From a checkpoint of a small image embedding model.
Model: 1.81M parameters, 64-pixel images, arch xception, norm batchnorm, activation relu, depths [4, 4, 4, 4], widths [96, 144, 208, 320].
Training: muon at rate 0.0019, 7500 steps, batches of 64, held-out accuracy 98%.
Data: trained on capsule endoscopy frames (Kvasir-Capsule), 42238 training examples, 11.4 epochs.
Rows from block 2, named by matrix and row number. Rows with one number belong to one channel. Each number is 500 + 25 x the weight over its row's rms, rounded and kept within 0 to 999. All counts start at 0. Numbers have three digits each. After the name is the row's rms in percent of the matrix's.
# convs1: first pointwise conv (model.blocks.2.convs.1.weight, 96x96x1x1), inputs 0-95
# convs3: second pointwise conv (model.blocks.2.convs.3.weight, 96x96x1x1, transposed), outputs 0-95
convs1.2 096:507552499537479455487526499496510461516485499479497486510441487478511472519521472503456515491504471531541488536518481552528525505515460476521526494520475483548524522496507535445499506520498472489522466518478509526524505469508511490528476470467533480532518503495524499470500508518468455532
convs3.2 095:507528468467517530503509505511483497514485453475441506507527489510529467512487507503498497487505479528526502528463518514522483558473524500473525483499484519481504503524497483521535499536456472515499455463489477527539491469519521500500472507571534466494543447500482522477482522536533502506
convs1.3 098:485502498506540481526479475510488529499462528513489461477510525520490496521477497514507509465542496476489474549481494533497493489468515492472496521493512464493504481570504521497532509529514499494546515486481459548471489467501502505463490503477473545515523455489545456460499502461471467457
convs3.3 101:486493496505467548548486500523484510486495497503473523515517484512494531483472456469450523522474541475546503490505494439560475509529553495461494513460514523512479521489513463507534495505506468523508457481496491503513470465490522526524523499477511531489497512504488528559525500476517505522
convs1.4 108:471502502489509498514467490484464460475456546546504484510501469507467537474461486520516528478507474555500482468486511483519487486490497490478552490458474494524510514484491488489495562509514491446503474520555490498465525478430488486513502462483509486510501499519498504452493484503488476524
convs3.4 096:486448503458515549498518497495483533503482529479529482466460572495504513443475521473477465484474492507496516440527527496532511484530512468492516520527489507493505510496480494493513556507467510495489526473471536491482533503523490511498516512532445481494507481528525499478476515513535534515
convs1.5 098:490507488487508512515497503529494457483577457518491524479514536543497491554523531500502487539488530496501520506487494500542513475450506444512510476459514496530528499499507459508499484462517479496505530497514463467467488511518512529494549483445497488538502520531467489503509517502540485484
convs3.5 097:473521529456528539481480509507518487514477532518468485513485522529479454497489501459507509515484492537452524502517500483512477471538548466522499528506491485463500504458505447520501483542530548469518502509520526492485506516479497523535482484452482512468543482467532503546520521509522484509
convs1.6 101:559483497498519514487485467469519511486478479468539493509500479472528542430472479498513496500519479521496491482486484496529509473534479469521519494465505486452528485520504536551509464458503504534528499466493478457514514476563520496522469477488466479504529499467528470505513474510486510504
convs3.6 097:493456498516498498475524522510549500483507487487476506498530540506532485486504457479519564549482500513496520505479468511531518512525501501481486480540473525475490539461536462492527530490465476488550504499477492501493491473508466483536457471497485493512489546499501567472481524472481481522
convs1.7 100:530463482488475474515491520497495525490506503488455470524506489458511538547481550505512520492489530504471507471506484483475448532509462447489506453530536491509497502488497440540497536500485529475547489484525492516500479541545516493513469484484531523474510526541499486507497505526497479530
convs3.7 089:492495503471521492519472501498447463498499491490496473502509494489506471454507525506511476481483465479456533499516487472504506497451486464515508470524486497484541485494460504553513427497436502510535515516463474549508494531453470528518481534534489501483491498514483523535506505500505462472
convs1.8 103:485520493494480505482522473453553495515499502483492451494514484477448504502516502477490500464501461469533501475503458512483516488534498504537505475499505522513527516509536501491489521492486494503486521555514448530495569476517536486562550549496506467516510483503489513507518490513503457463
convs3.8 096:459557493536490468487515532481466459507490499507498537504513518501489489485535468507495501454439518474520486495536535475482488503491519522495513506522500450542511503553513444465518512461532438517473526497507475485500508503505485519474537497476499549497472493502503486486508538509526495497
convs1.9 089:477521476487504499528498510542480492486500473490528530481535528490481515541523517467495508526508483441529495496482483501524539475525457460489511511510526500496471548506505513497476512511448513475494557505467451496514536430483528498469484498551514500460517471486511453491492493502506494483
convs3.9 104:461493500507473513517452509483448529456458477525524496497514529559473504508477492482487502532456498515467532492499433477466499488471493481492501495534498503505483530531497564530456463500525528485480481486489493514515468530516483491512491514544543513515535496508531480479517501523486513500
convs1.10 098:477493546484479512497514531501497528500518531460462519505500527504493522551553494495456557505494503494505474558517523509486517515506491474500477496516504545514529457520509485496445491513541506489484500507528561480446454500511459482541505504484496509466535515489515511496507504513469473489
convs3.10 109:540535499486497523508468503537479442507521495507495515449462518478485503460492511523503513477559488467529463485491474517498460519465550490465501490504485496513511534488499551466506489476529485481487482480505489519475485496505503564516493521495432488545493516494505527518491462532488497513
convs1.11 104:484448527502503522457544491496518546467478492550511505496532516509496501467506504534525447562482529475514481495488535503522476513536493508515534487508438541466491530495524530489437477508512478503512540504479530508498497494505495506499535519524532487507528512488499467476502493488476462485
convs3.11 102:535564510500460472488544504515497543528513484499527490542510488501500441500497489488538481485470511500507470515479491478500519526463482454478493520510520531523438526483483490504539479472492441456492502495515502525532531494513492498528535491489541514470523516491476502477490515510465457495
convs1.12 101:490460496521503519520462502492517524542561495466481512516498497521501480523498427480504495536504506488493504526464511521461501478472527476469500474478572477548518485494496454472506491499462499507516473481510501508471472505502490501504484454459498525535508479546477469466493521505515518531
convs3.12 102:494478524508508529530495492532504489505505501480509517512516449500543537474531509519499541464535528480459516458503505518460524483502502500500497509507494521488466494503469507519478521489450507459486531492486473488495472528527534533512521424477488490554498502445545458508497501512497531537
convs1.13 093:466540516471491522470453487525461472503515516515457525483482514471512455508552500506502519502495493459487520545473493524486487488502474524501469520495469473516504497500521514492479454491523484506513496465453504488529525494484438490494484554513506494473527497506469489566530478550513497483
convs3.13 089:561522485492496530505505510481504479509513494501446563494539516495482500489479492504465553513534498501530540493539465539485495479515486491534553490513497506496520511523520475502520530476519513521516508471515496476496449529492525467502485551538522517482467482490524488476457498497510504559
convs1.14 096:483493495557531516489461526558489537549533513477511513501516475522523494526532479525523476550500498459513484513499484502500503508540498482499496469511462506533453493502548463480521468553512481492539518501524475479486528508512498496471456521472524478509504484502475534488511490496460511459
convs3.14 095:478489492497474502467444478465491506506495502491556480486509495472505511493531479489529506529458481466474501486508507482537435510468477479511531476481498481496502528512487472512484520500498527491504464476478515507506536504499467532553511539502507540483557532482511474484533438497473463470
convs1.15 102:491499516518474486478483454490519457483465455528524468494525493474488439526490518480494519499509483537480501486498509506477456528439477496517510511497462520508500490505507505501517511538504461529492495508492470517544500459488531509504533488515540462529488439496474552501518513500554532495
convs3.15 108:547521472456479477516470515511461486468471543490493548510488488517529496516475498483514515487520526491490492458469476517465541499469437487474506482527469536467465490488503496487518451521502479478522520565511509518508450499523494502515546493503488493518496472467488490468535504482493496478
convs1.16 090:522486475492458544547433521504468515488504477531521513487498499488480462504516501503510492509435509492502467551484474540450479469505516482481486508529478513527497467512515532513477530503471485522477496547492466494486526529508485553491458514503522493513463477507451482484506522496496502529
convs3.16 087:495482524523498478520530514449461503464481504503463488527522535527496494510507531511498499511519447514495490583491491489487494524445505505498536490483512519467481477532460475488498483448477469506532505522519529510498460468513486509495471452485476481459506507518513516479499467459517496544
convs1.17 093:551512510486485509512466481481507535486526487495528493572488508486489506528490452510534495498485506505466473485534457527562514541447517508502522511521516471514457507530452483487483509526471532504547492499520490495472478506499530509477474517475512480468471465493477495495487447484516509479
convs3.17 102:516510465497528524492505487508494504556438486460482491529510515467510525500491511515499457489511479470458501510514492545482505495458479512456478516503412482491478488508498544505478536488500511499523519539488473510528472494509533544529529473458501485528519494525497490491522479489543524484
convs1.18 097:477475517488508505498532517497488525491506457531478503525533463467523499484537528466499505512497509522497510523496512487558501494513489477479527505464481519519500490469529537486574497464495499427518475522522493485480520509543560523529471469466520510522537471491492486472496517537502515512
convs3.18 097:516495497476467509498497485530461491440498509538496502486511499489542484542512483499512516516503511520523498517486433481534553448526480534500491488510489491481489468484485490521548491489506520548519525482513481479489511528562466521501440484480469498510507501458477501471511480476510524545
convs1.19 107:489491490438512531498511506508556522488484488489524458484520498519515513505464442467500501480519490487480572504508504488559504476474461455499526490493523562534493505551511514488478512508509512512485490521529496522495482544520482510523522506474481499452516498459500483467531487489528495496
convs3.19 108:490506562461459480505470513503564488493467525518505518510471508490475540516539492502482501481521471523470566520518479485462461491505492504465547519505524503505505521489512556464501507494505502499507495490528481473492480492502491495440472509484504494521476542524532548501507491491451507472
convs1.20 096:452485493466505512483484510482532501471472508508532559551547500466510458465497497483465500501493474493510504496513488539431498505476473542502488474480509546481527503483527501528547489536506500521471510493463476451510505511494540496527467511496514484476503483504524478524505490454531530502
convs3.20 095:511439532476477505511473503508540507486508510535510514493521507495529547484519500515483496513509506493491499466520440517463488486489493499532536475538508547529549527542513495534515481479534532458541484546486465511502476509531513475469502483526458473462520505534495462508501509486519474505
convs1.21 091:486503496490480482498491540508502454521502527503480512527490495472532502511534477549496515488484527500488446503535508501526476459484517457518481523474490462507472474488506494495547477500530495478494466486540470505439519523516484499434511534506482520471494540448479493489493467485556507520
convs3.21 111:542483518462499522438496486505510518528487537504513462489498516489470536473542501513506495471482522497491475576518529455519480516503488521514555506488500516477521512476458480499471532493528464516512476467475464507498478505462508489472500532492525552489496557505504498504536515497495514474
convs1.22 119:503489505536511533528487449486489474468518517522489526503476509478521472464450521524495483485502465506516477488536490496538557476519537506525512539510525482521480448495491508535521536511501559508480549548479511491500498514492505531511511503509485504486530483505509487515498459467544503440
convs3.22 100:517490484499518501467547516478502493557567528508500512500516470494500493527486487474478533525495505487508473546488460485512499493528479513502492544532506529502543512520485488536530550525537487505495497513487512462508493458512518488556556527493489495460495492453521527486462460516516496493
convs1.23 096:511506526450524465514523492500475501473529526483479509492456505489519518517456556489473484491515544484453501494467474473511519510508534493497483484463483452531509525529484544503483518510517490492454476476548483482512504513500504468499524521463454493527477500483464528450550510503521514512
convs3.23 101:472503499451536525552505520497528471489507519518524433525511493465515507468522500535513516509513538476491499538454466530493503501483475496496496485553509493470508511495481500481469472510515465526491548491466518521540480544486551482505522461512467495478515467497501500486505501541498461469
convs1.24 094:524541500499501522511500557516522539516493473535531511495484516514433499515507499519492487526502486474491452556528548511454516491453531516456487531507547504522473495535487471523517487513470502495489515522500506498466492477466499458479498474459491489501476526463502472488501509484486540468
convs3.24 090:505472505462513524489470509474503494487529503542505508482503503495554547484496488512491519542506477510503500443509530488485530509514510466536497436513506509509478485482466513429530514464491505464459459510513518492497513463530477542500547496486528503500500501464521491516438525472502497496
convs1.25 100:464454459495513508468476499505487505504451544520499498514451500483509497486513459470481463517513496520511455529502509481467539502505464492498493514490513442481486522498446487471496481497514545530485509536524530485482523476477455472459490519470507494533478479510507541509489498460538482532
convs3.25 115:543507497540507508572504481515453500455489464481505492479489505513528534495487512439490472481510452488552476517505496499495482531507470496509470470472493476471530496523509480502490507541527512448475474520485507494455536480509504499472523514443529481465514511492477485520489482523484527513
convs1.26 100:489491485528525497482477433499504511560455484562527498506523468508477540459445469527489495506455494510517488519492458543508512513515478488493499486513509478490482484499505510459522496490507536482470502521527466512482522456523515498496485490545515508482446503461542498472531495509502512517
convs3.26 104:534448464493468478499520468498537487476507544481458500511523497484494483481477514491470516531532482502485486496500501550496494454512509504505480467493452524507501547535491493490506507500455460460523515494484520476530516510521521431462528509510472494486448501543526504518511478504459508528
convs1.27 102:480505544502495506495471429509478533494506517490515514522497499511533498524456510462519490510522510473517502492452487476503501507473518459484510515518470488535538456524493523520501464540517513525514499485507434536521496537526502470471505488481499509538548515507501468456484499535502491439
convs3.27 104:491507461477524499510482443488502527491555470488516464464539504507532469505487481500502492507528465527437518502479481526494508509486480528475512489486476513472496481539534521533445518464527479471557506495549505505491474481521507509509495492512508534468515506477514505534528492477513441486
convs1.28 098:479475489502472514528485499526541492458506455471476503506515483514506449448483520506499501499504515502510434470521528494499531487505458524535496471498473472521517467513493473484431512528455471528476456516502509487508492492499478512511502432482497490529526487462477473490471495498462504488
convs3.28 105:503479528453522485492478495520512510472515515562489520499470513500516494549520501514501495531501528498482525481537482541514505512512497494445501494518504489468493534470513445482515536537512523549511458529510451532490477496527487510512452508539474513508532556524535525510508502502470484473
convs1.29 106:507456472517459522483531494522532512479502490450489520497501514479478511481500501498505474515472482535520473539491491488489456490436529495513488512519515469480496439468490478511488523491483551484481484467510500501497484477518515463456486515506497453493531486529480512486542543494475568529
convs3.29 100:486514531480501500501482454505505483529569499497511511484485511492560519510490527507462528520531520502538524496489534476500524467506495496524485502472484486526499455493485472506559497488523482525455557500539495530445471500499512496501463484475553475511480540524503523524484473501520507528
convs1.30 092:515484481480503507494487508497498479505456462475492503485501508496517515475485502538496505511518501487541526491459510456486461561487472463464561494493502440517474496481495506496505509542511499500526522485498450526489464515499509478449508503460507487460476473484459515570498499519494474455
convs3.30 103:513467492527490489500503519523494544500493465489527480541510465511472477521511496452501497497521514538492482484504513478528565547462474497511543522505508478492522449535499551498521483448488492492491488490523525502492487498445544514497526506484487524503515515476533532528492441487515455508
convs1.31 107:509531563508574496471509494475526529479478483511458490504498522517474523543505506501513488512483517523515501498444512526482520508485467490497487514521483509511454537498506492493524484533526497487494531465454481495509509477487522484554496473454477538515473526520513528504556497489511533544
convs3.31 110:514483492473482487475551504497510464524479506494526518504479491465527501457539494466544491469528485484484491528527466485478481489504444455483498470529489475450516527485526507511487482480550484497486496492532523468500502489527467545500491516514476439476513499471486538470477497540488534476
convs1.32 094:498530470492505523458544501478477485479520521482522506489454506501521487535508516504480521496512490474508473472501526525492506504533462508513487467488475512452507486514522494548474505500505499467531494555464539523511508539554491552471479511512461459479477525553463528527510483539508491516
convs3.32 095:488492469520528497508494494465477466528557482452493457490476513484514516526510493533511525537499454513503475511522459431464493487517536512480493512551478509478530500515511453529516465534490491517495489491468507538473489526521491500460523483485530480474511498504509551512498515507458473475
convs1.33 104:542514477484488502524522472481503469480473541497526528502480533511524527484508544500519481543479463518529474489519510517486535522446507481565513514483455474501537500507489495491463500481512519498520504504482557489509463514494552518458534454474486520524511491499496463500533486521528524484
convs3.33 097:516499531462474487462520503474523509499498536519500481515507507468512509517490516511519511526499475470496477481459495491566542521492509520480532518521486469497506494462527486512503499499490520477456529477531528503532435540506534515483474525487536500455494536525553459513543493478489456522
convs1.34 098:522475520470539526459508486529520508491495500458507518497514521504489521496531544439509518484554507506448508524469493476489490504495537497550496485488499481498489466510495506501503520450476510544502498502540513515481508539485506506462526534469519535551504490521516472455531468497487446484
convs3.34 098:508481524513492501502523492502465529460472503488496494491462472567498508533471500503512490451514508506479496515503530448492522526527510510506537494479509469499504501488495460455516494525501466496531510497515529523500477516512499543558504503437465525506506477509534518549486544462485468550
convs1.35 087:479508502522504482504480492494508509496514492534501518503502542547515462493515443511490482530502540537469536508500472515522475526531557534494483535528484510529527504464520517455507472460504530489484513493556476454490532493473517494472481501494518476530514487534472545508479493486486453537
convs3.35 094:497507483498505518488546498529488479482470510506516479508490500553485537531534519523514509549534518499518482507505516512507486519507533522531542468487530508489492494465529490454498494424501495496539515449457569552511539498477478506510467502504482479488490505492550487494494482501498467521
convs1.36 102:481497479471514469499515556515474488507498516481530442487470500496475486526503555495518482506513461503538471569485535512505496516491479528498480553504493495485534532475499472515488544495524507538493522489462515517505480507529528540427502507498491488481512533492510470519500492544467497495
convs3.36 108:530529474502527512481481483487476527476496491474472525440499443483511496476457520481509497462482524492535478548503453489473467480516530500495447500494473534502521558525511522519478493514499493478510515496506526498476515521490550480457495515477503492452498467516481530500461500517492457473
convs1.37 108:484505514497472514523501501501472533452469461476537471520507459498473519492536529468489486484487459498489517552526469530537486529531483510538537502510518463542497513486519506498508473538511502490521505470462494500463474482449492510498528522480486486502485468472437507492502494493548472465
convs3.37 108:463496515549483480517498492527486461485472527521504476488448523509513531517511473514500504477488535492522542476493524501471456544491464451534527476513485495533489516494466515518507532473530516503473444526517516529495527534477498490495542508517501490469519508466469497505492460534464492452
convs1.38 098:488514465515516522485493506463448515527478451524501513505477522529495486492504433489509545482552469471526572435525505485521527525506501505513521514489479499506477502485538497546502477514483545478549524470538503487489515468498489493482491492499494508496486502507487516472472459507508496530
convs3.38 103:494550492512461502480511495528469483500519497533434511532490516508515497488488533490486462516510506507490427479531558482514482503520494512475499467514496473485540518507512497519511472494512467416507521542557503532549517493527503499518488479506508517488507520505526536475506492489513482522
convs1.39 096:483450535525517478494489523522461466500491497522503521484495515476493444483518489488516513486501496498457495454453536539548532510456505468464514516492482519506531484503494538518507526511503525472535477508504512479516472484513506501567489476493547491492468455528513531469544489510528509487
convs3.39 094:517503488524517497513514499516516509499481484499517516490521511511509542487496508444468584512512505487458477486480532490502456474485483477497498526466539496542466499448515490514508474486484482539512459475509512512553430485467514460531488490508473525501509513473477462489474526477478495503
convs1.40 099:499533490491466496488501450509457505551514536490484483509502502503468475519474473566533498547521526496526537511508515488476512478485489515502474561483519487487474469489483478504542508479470505482485524526488512477537488488513442469541534521521463529490482488502502501528483496556482513514
convs3.40 111:474524533524465488522503500507471481511498480445463519548506507489485547506460517559504540499542543481522480523498500509514476515522510503527509475485503483465529516522445510492475502525505504471539487518539530499517479495463480525457522485490436528519469489498469464488500493519490501485
convs1.41 108:513500517475508487469499487524479508474485548487550478505514531489463475582529457495500476496501509549493465487475503529544513507471526468462512500497479521550526525526488517520477530514489514514506502496482538546479478495530484536527523499480489451504491531480489509484481478477541503519
convs3.41 097:476478487483498508545501497487496511510455499481475503495534472473488496467504522482467519428482470494516477482456513514502485505469445477529480495505485516510523532516498494453525445511513530514499501459528519490531481484452530452517516512494479509478496483479503446514520484524552481465
convs1.42 092:490483492473473513515480474524504493477505473514511510457502534456482508496537511537496533513531534524493480465500512503529520501460472516485502474513523526458460509561502497523502463544505500493504551473520462496482489526541506522454501483523544490475533460506482492495465560491491476512
convs3.42 113:515500499470502508493502515508476422554541504501497459504525519531540488531523506463479465489510504514514493552485526471486501461515472518506493540516519530500497495497512504466493516452520507481507502534448522539505506486493483480521470455499522550450486485475506518515478537502519466514
convs1.43 106:483482493531491547476519538520458534532423504511493485484506458491468465485479495469470518521510459538495497514518505494540479518537513527511504481506527500439527513526510504482506530483519505507514531476527480512453520503466485493531539477472525495498507487467469474535508515513540520494
convs3.43 108:464523458495481523526471533527471554498512553525512528479536508509477468511534475493485529511490503487462472525478517477505498521494508442495494500556468457476506482509427537486518518477529502510467487497481512533525521493472510451514510535507511498497510495466496519515510501471479482519
convs1.44 102:480499487529505456517491500498500495539520473488519522493459526473510487486514485526519522496479485531544491519492510541516518474546510529530522464514453464481492520538529464491473510514527525524501512495528462499462511488508486505514477511509485478469483519547432447564486489513469485501
convs3.44 102:492487472528535494458514513556457504478451464504503459485457519485496502534569517517499507526501544464476474499531516497506521488478485521520510466502529494487478465482503473476463501497490506454470482522488517509480509531521502541485461487486518511474469480535483484486488556477476494495
convs1.45 095:523508468494484487530510498454465504516504518466478497531499493476518489463502469519468494548491513482481485480534549517478560506542454502521485491479470508546498462510489490506484514477480497518487505480482484438535509519445484480450501458499502471494487518499475477515512498455536528519
convs3.45 101:478511494505525525502498488481468506546474503515483508470498486527459475446516524459485531505495451522502501490504524526455493503481505462563468486480471501498514490542469522517505491509503524444506443496515499443479539529486539547511501508484457496522499493506487517473465483507490499471
convs1.46 091:517500538490510520499502503483552512474493444533516516488444488496528497495487483489505524512520484499515426508471514509493504508513532538478533480496499526512531482509473521495530497412517514461531477481505523508497497490487495488543524499457504495510517483508437491485472500451484466490
convs3.46 104:490530494483508522506485499420463518447547521533491487487474519532520524510462493471488530508465499487535477541472488508485498491482491461550499507485505527476452531496535511489527524486539468525534512482466479504493490530480539471486479512505520475543498509535510490479519490509473505529
convs1.47 107:517541468485526501524523497467496519466469498475481462511495510525539575511496487473495504480475502485473448507501500491468485525464516498479436510539485480490535506509501482501482527482482471546529497473531537491452526490539547505494498523477511516460492516462507482488498487475464513513
convs3.47 108:517523454525499506493501483501573480541494474483503494502469475488495523519500488491519511542492527495491559462522528506472466499473496476452498451502503502512500450491501503550536472505507529462470489484513505507513534503524514491473487495475489508429489523544485483477523463501528474514
convs1.48 104:452537480472500502531466470524479488498479508535530460524472499515518507494539496507494497512489486479510493499535527526492503501503507461532535455459475488513511464514444490489515470450465442462484509512503506494508540522551505513512450500487470536487539454500511498491502499470526491493
convs3.48 103:506503531532469485529504539521492519548487524537549493478472491514507518516522492525528534516526498539518512496516499499510510457475453513511494470555481479537496504480509478525496478492503559463490485565470475513447531506526481516454486526527471499524513494513527500490533523499523502481
convs1.49 107:517548489490499521503445507503484528510502484535501489511495491430497511499478496514521475511514499479465496474519509446479486488481464514560464501468432528489459489491483503469550520523496493517498490494449505471501520468486499495534545475515497499479484500509478468492518531540538494531
convs3.49 094:514527498520478488497471516502486490492485510488512529461484422503475514494525520470495530492495491467506538513526500490515502522497522490456510534497466484518517533526464504485465504473551509508546511479527532533495502508469521523541511535554494512424528527478542490507516489516501531480
convs1.50 098:512505560523494554522510496459542534503482470474471484508488485513468522484505454533506484451477511512525523462516524452506502489528479542508484467483445486482501486506483492473524484535501500471466477491506479469497500457518461509509522485498473510477453512493494478508519445531499494522
convs3.50 103:449493507518546521478512499497510458551540482487541489520463492456515499517461520505466535527507514525497478511523509480518454497474504519480514504536513439479489460471511540493472542482460575520479509523528500482533510487483478489507508489511524488510512484500485537508502504468519507505
convs1.51 086:502502465536486473508515482507523466522494533526467482494524521485479466506510573506509497556498476502470548485536460475456509499516489525512472491515510482498471510526542487513476499481494498479513548530536498511474552520493550503531548546488523483487495503517493512469488525473497483476
convs3.51 089:497468473514482504525485495488494495472513510526487489512505495468473532518534466480512522511474522537544482471505499528504469473507521515490533494473498462518490489528503475544476482448469480500489487486484476476475486528447528472509537485503469497521584525536537466522475533499497481458
convs1.52 106:484407579520483497484474505472489509518485447503488504498502503490513523532482496483513490496488503491473502464507500482524489490514460527498460475508500508494529530492480473518470491466494498466475470496487508531455492547510503495452492503511513490514524501505479521520445555514488459466
convs3.52 119:504470463537534487502502517481501477484504520492513491519504463468509507494520433455477515498490499487506489505512507469527490521524481519493472523473515517505534512494488517517495464488517492516457523525508549443447516454520506510524515529531538546526542513478548524519453514525468519494
convs1.53 109:489473505481507523520465471524485519516510529491493544489506541547493524462536494502490516515510540480509497459459539544480507480445508469556551492484503520487491477506493471504489502514488537502533510480469470478498491523496525450462538530456499508493485479486509509514456478498538523494
convs3.53 099:476527509465470529505450459432487478508478507541481502502511502477486495511533487502491512535509479496444501483514532466500501498461521485504457507486468470495453475445474521504489501495512486483500544498508480496530506492500524483510477511465494526487495462484493483491516565519525455448
convs1.54 103:519483491533510486490508519504482463486515504449463483547511497482463500501480507514533495503514507555499475481478506487520529469499509503532530461526494499461522539506491528568513479474497534512485488526540458485517525454504488550469514510512492483477479470510444504476502487466550493528
convs3.54 104:533498543450533516504503514518496469475535494512501484478495494531532498498457503509481472477474467542496507483511499498487546441483541526487518501477480501494541465488500485503467463554521494491468486455474523501510483512478504523542507475443484509512515528483467496447502503516515477464
convs1.55 087:492476455543508498514509485477509521534508494498464527508467508511569524460475449513484501519506545478517465483487496468501499515496476509560527561492484472450490516475513491473522546502522471517505537517507467497482507504488503516472513510496473497457496522544488494493530528459511485488
convs3.55 087:502490501487511562488473494506484451520539527516538522528492475465524510487488538499505519497560503485503513494488506502520542485483487555480485520507480535512443494521472468465515439532501468486493500543470500506528497523471505502492526498477531536458518518514530454498469487501519493491
convs1.56 094:489505487494547464499518513512456465534498478508443503525507473504460459539498489512491545482507534560501532481528510481485512481533489488490534507484475465547468529496482499522492499498470483526473497507457536513472496472510498534528511498475462473470484462523490523484471456501526491477
convs3.56 098:535510461527537503494493501457541552492478501512533512485497507508505497539540484517471506509513488451498554453509497519476530495499523522511510512510491489522462507522509527499521511536511479484507532534547531497505479497510542520491522508533456440472510506466534478539489532494543528509
convs1.57 106:491465504453467500536488468496466531467511483520472499505470518510500500464508494512544500498482472487503537505531541461517544497549506463503516456504466479495499487507544520455502532510485484520487480463437532494467503494471513506527515481489510456514479503508519539467483481465460513501
convs3.57 099:494474503435499500534533467513483489492540463519473499469514480499523486535498494497510499464520453431482495542510496505486519511492476536500485529505483518525480511509456460490478476500523468529515521474433520509474530523525518517497479502508514469541481524458529485506497478519472469517
convs1.58 102:481537508502524521491478475474516491485509537480516476483505505481477512496536500510552493502520548518506518523528477541459529511521557532462486473476474497492556476516561505489479508522511496486485467522516535493498483523508469513496548470529477455514515489531504484508454538487523526476
convs3.58 106:512474476465471493489524501481497477458513488458484499483475487543513513510475474464484493493497483452510475512508502538543505479469525526522497512503518469464515488531478488556454530472530490490518470517472464536493491504455476515494493546514538490488558491441474495475479517500493493476
convs1.59 093:505523471548481533506505499516515470487527515508493531517470540506545480503464538477521465518478495503500526510487536530527535489496502509518511457471534549519456533502483467544493486464504454506512503495511547512509497490505437531492501533522520466479509509558535506504517501494488474521
convs3.59 086:464471485525506475473494487479514466504469467463492509484470471502527527513501533493565471495482537516529521495498523522501468489519502532485477522498496451470519499597528531495521514499494479508484520496482539496495496502541485479531532495474476515478504476510510533464518465460475504518
convs1.60 114:498534531483483495489497511503485473492506492502478557507500525493529524494483523477501454505466461445544512485547485500480512527507509467493515511503526495480527440469468516496525525472463425500485517533511537531469485472501535491503497508516511500468507508533459493497513463527464469482
convs3.60 107:479495528520524495443475528468494498499520482456528505534461498511478542531490490509510543525456544480531494513511512502495501521530463482453493458488508486493515477469458504512481510549428482480482497499514484494518509553524501497503481472456496514477507489475498502502481535529533477526
convs1.61 106:498509502509547527497491547523523513487507529522462449518442544479505468528490532479472478493533532550514563524488488526446470495514487516492465474535481481528513471459487487496512510454485505489521485521496502521502469479507502468487523523495482472488487483509504532489509450521485489487
convs3.61 098:470473500521474506545508494505527519518506444505512515520494503505525461485465462476525506510487457485450485456543488489509518492538522481501538482511486519491538433464465537463507478497535492479494506472480498502501531479507507524508515486537482551481505498557505481475474532502530502499
convs1.62 097:493503500511512514484531533514505500487556507483528515536527489535505508474470505542485520534458504502525493548523507532479505509513493546492486471468506493501503496532474475516488488454478449490563509489474459531495490510506500503438469484500520513483483511474525498546551534466466500481
convs3.62 101:469507491471481494541455508489529505498485454498474515508505481480479529455473480498492513464478458501486532517484491487496525541492463482514489464467457447520488529516536479522509498503522468487521460476453526462526483510470544550498526487479512511498495523469475512527468509475486463518
convs1.63 103:501516469486483485511482534485471484526543491463516532521531516509524513517480544480529505537548527489482476522511469503497547478472487489480474520493494503513480518520498504506531550476472485523523557481510473522518529552523528492498481513505492470544507529481509526451464530485523461467
convs3.63 101:496532481500503458501531506514546494441522490502507493465502481490512488471517519493526474503485542452485517485527493504504506454509506472530472453485538508433514502472469517538495490494573498475526496545491483481516487504509466518492486480506536476547496500470479486517530527484495480537
convs1.64 102:496495513548489492453438491454533517513506453515532477506475496496528509501462480461523498489513484468501524508512511510512480525476478559464483508538493501529504443492485504483549491483489534474501477459496471509531504540503489488452486515525508513470525531515521521485504457475480473519
convs3.64 090:534494504509527470472466511503468532517528522456461465512519474539536497483509487464494489532508524477480463492505541523506518489511494474482510451539510514472493467496464498478482544509486466473465506487517499483449491416489506527486491473478516508463489524494473522504506515538505525484
convs1.65 105:498524500472517488510466523495488494505530429507473491496479473513481520472496476448491529494503475509540523496453516484525455519499527499490503515570499551509499480535494460486478511524541494504518507542493503481508528491509482521527484468535489525526490495484523499507527514488501484585
convs3.65 080:490473502501508491484512482491508484490470536492523494527485504520508458495508478491498572462511497424489475450492529523529473510499473516480530473451527468520500479545469498484545504487507545528517508488461499536486492497455493451519497505491514525543488498486497515543507504541518503497
convs1.66 099:476518520494527488474501500449516517539481530479514442496515454496476514502446477496495522481502520494517436514476513517492487484487481546496504524491485530536506515504498486494467508510449503544509491487516516532516473490494460516456488508513566510499525498525449545518458507491520487528
convs3.66 097:482464532501550492493473512474497519471500506494505471504522532502518524514492488496503526488488509517521476470506487515509443498454505481467483519497483498514503512517485463498487517474455475561487508531486516519480492554528484570449455500523511503498482534508442493460499478524528508543
convs1.67 093:493471466497521543506507588523516489506528462470476519495464500478494524505486496489492517540505501528500445488512510502501503453473444473510518496485478499480488538515476502460540517506530463514511486469523481504502445504523496497470505512471489531531486520487485493490532456509507465455
convs3.67 110:488462483483487490490476488484486541571485499483452485488502476507524536487507488505478529496472518511476506508516451476553503499510458526485524513476475502531501503527526497487478526514510509495483480486434474514485510495447490445452497486502525512464487562494501496520543511492528505472
convs1.68 090:498514452494554504496541502512532489469468518479493549499516469518463478477537506474511506505478493535490518542483478512524521507450493494514510465494491504489493545540513497516467515473497511504484424511474527501496458517515503471503508459547486531497499493525550513501515454484521463499
convs3.68 087:501508519510538467546486507528460518482521579504518489526522467483496531501525437503516468503473479494531534474445521446546494491540513477480499516495503484486523500513513497494495481545497481481513519501502536482521455473520493504487525491485509520487529494498483488481526464546473532506
convs1.69 090:476424512513492503493507544501486459561478481517481530499512509503492500516534489517534487494530485529503510504445493493489478537512449517488510525521480545488486546512474497489472480473480482506487487565524508487470486453474498496483487481530465494500475484519527534515549490484473485520
convs3.69 106:518554509502482447496564497544506537520558478508483489520505494508519503476489537514528462477486467540514510487506507481464519448496530490523512468549492502502509526492543489472480459541510504509490514486486488509501486550500458496454519527524505500492484516513484501504513495494506436497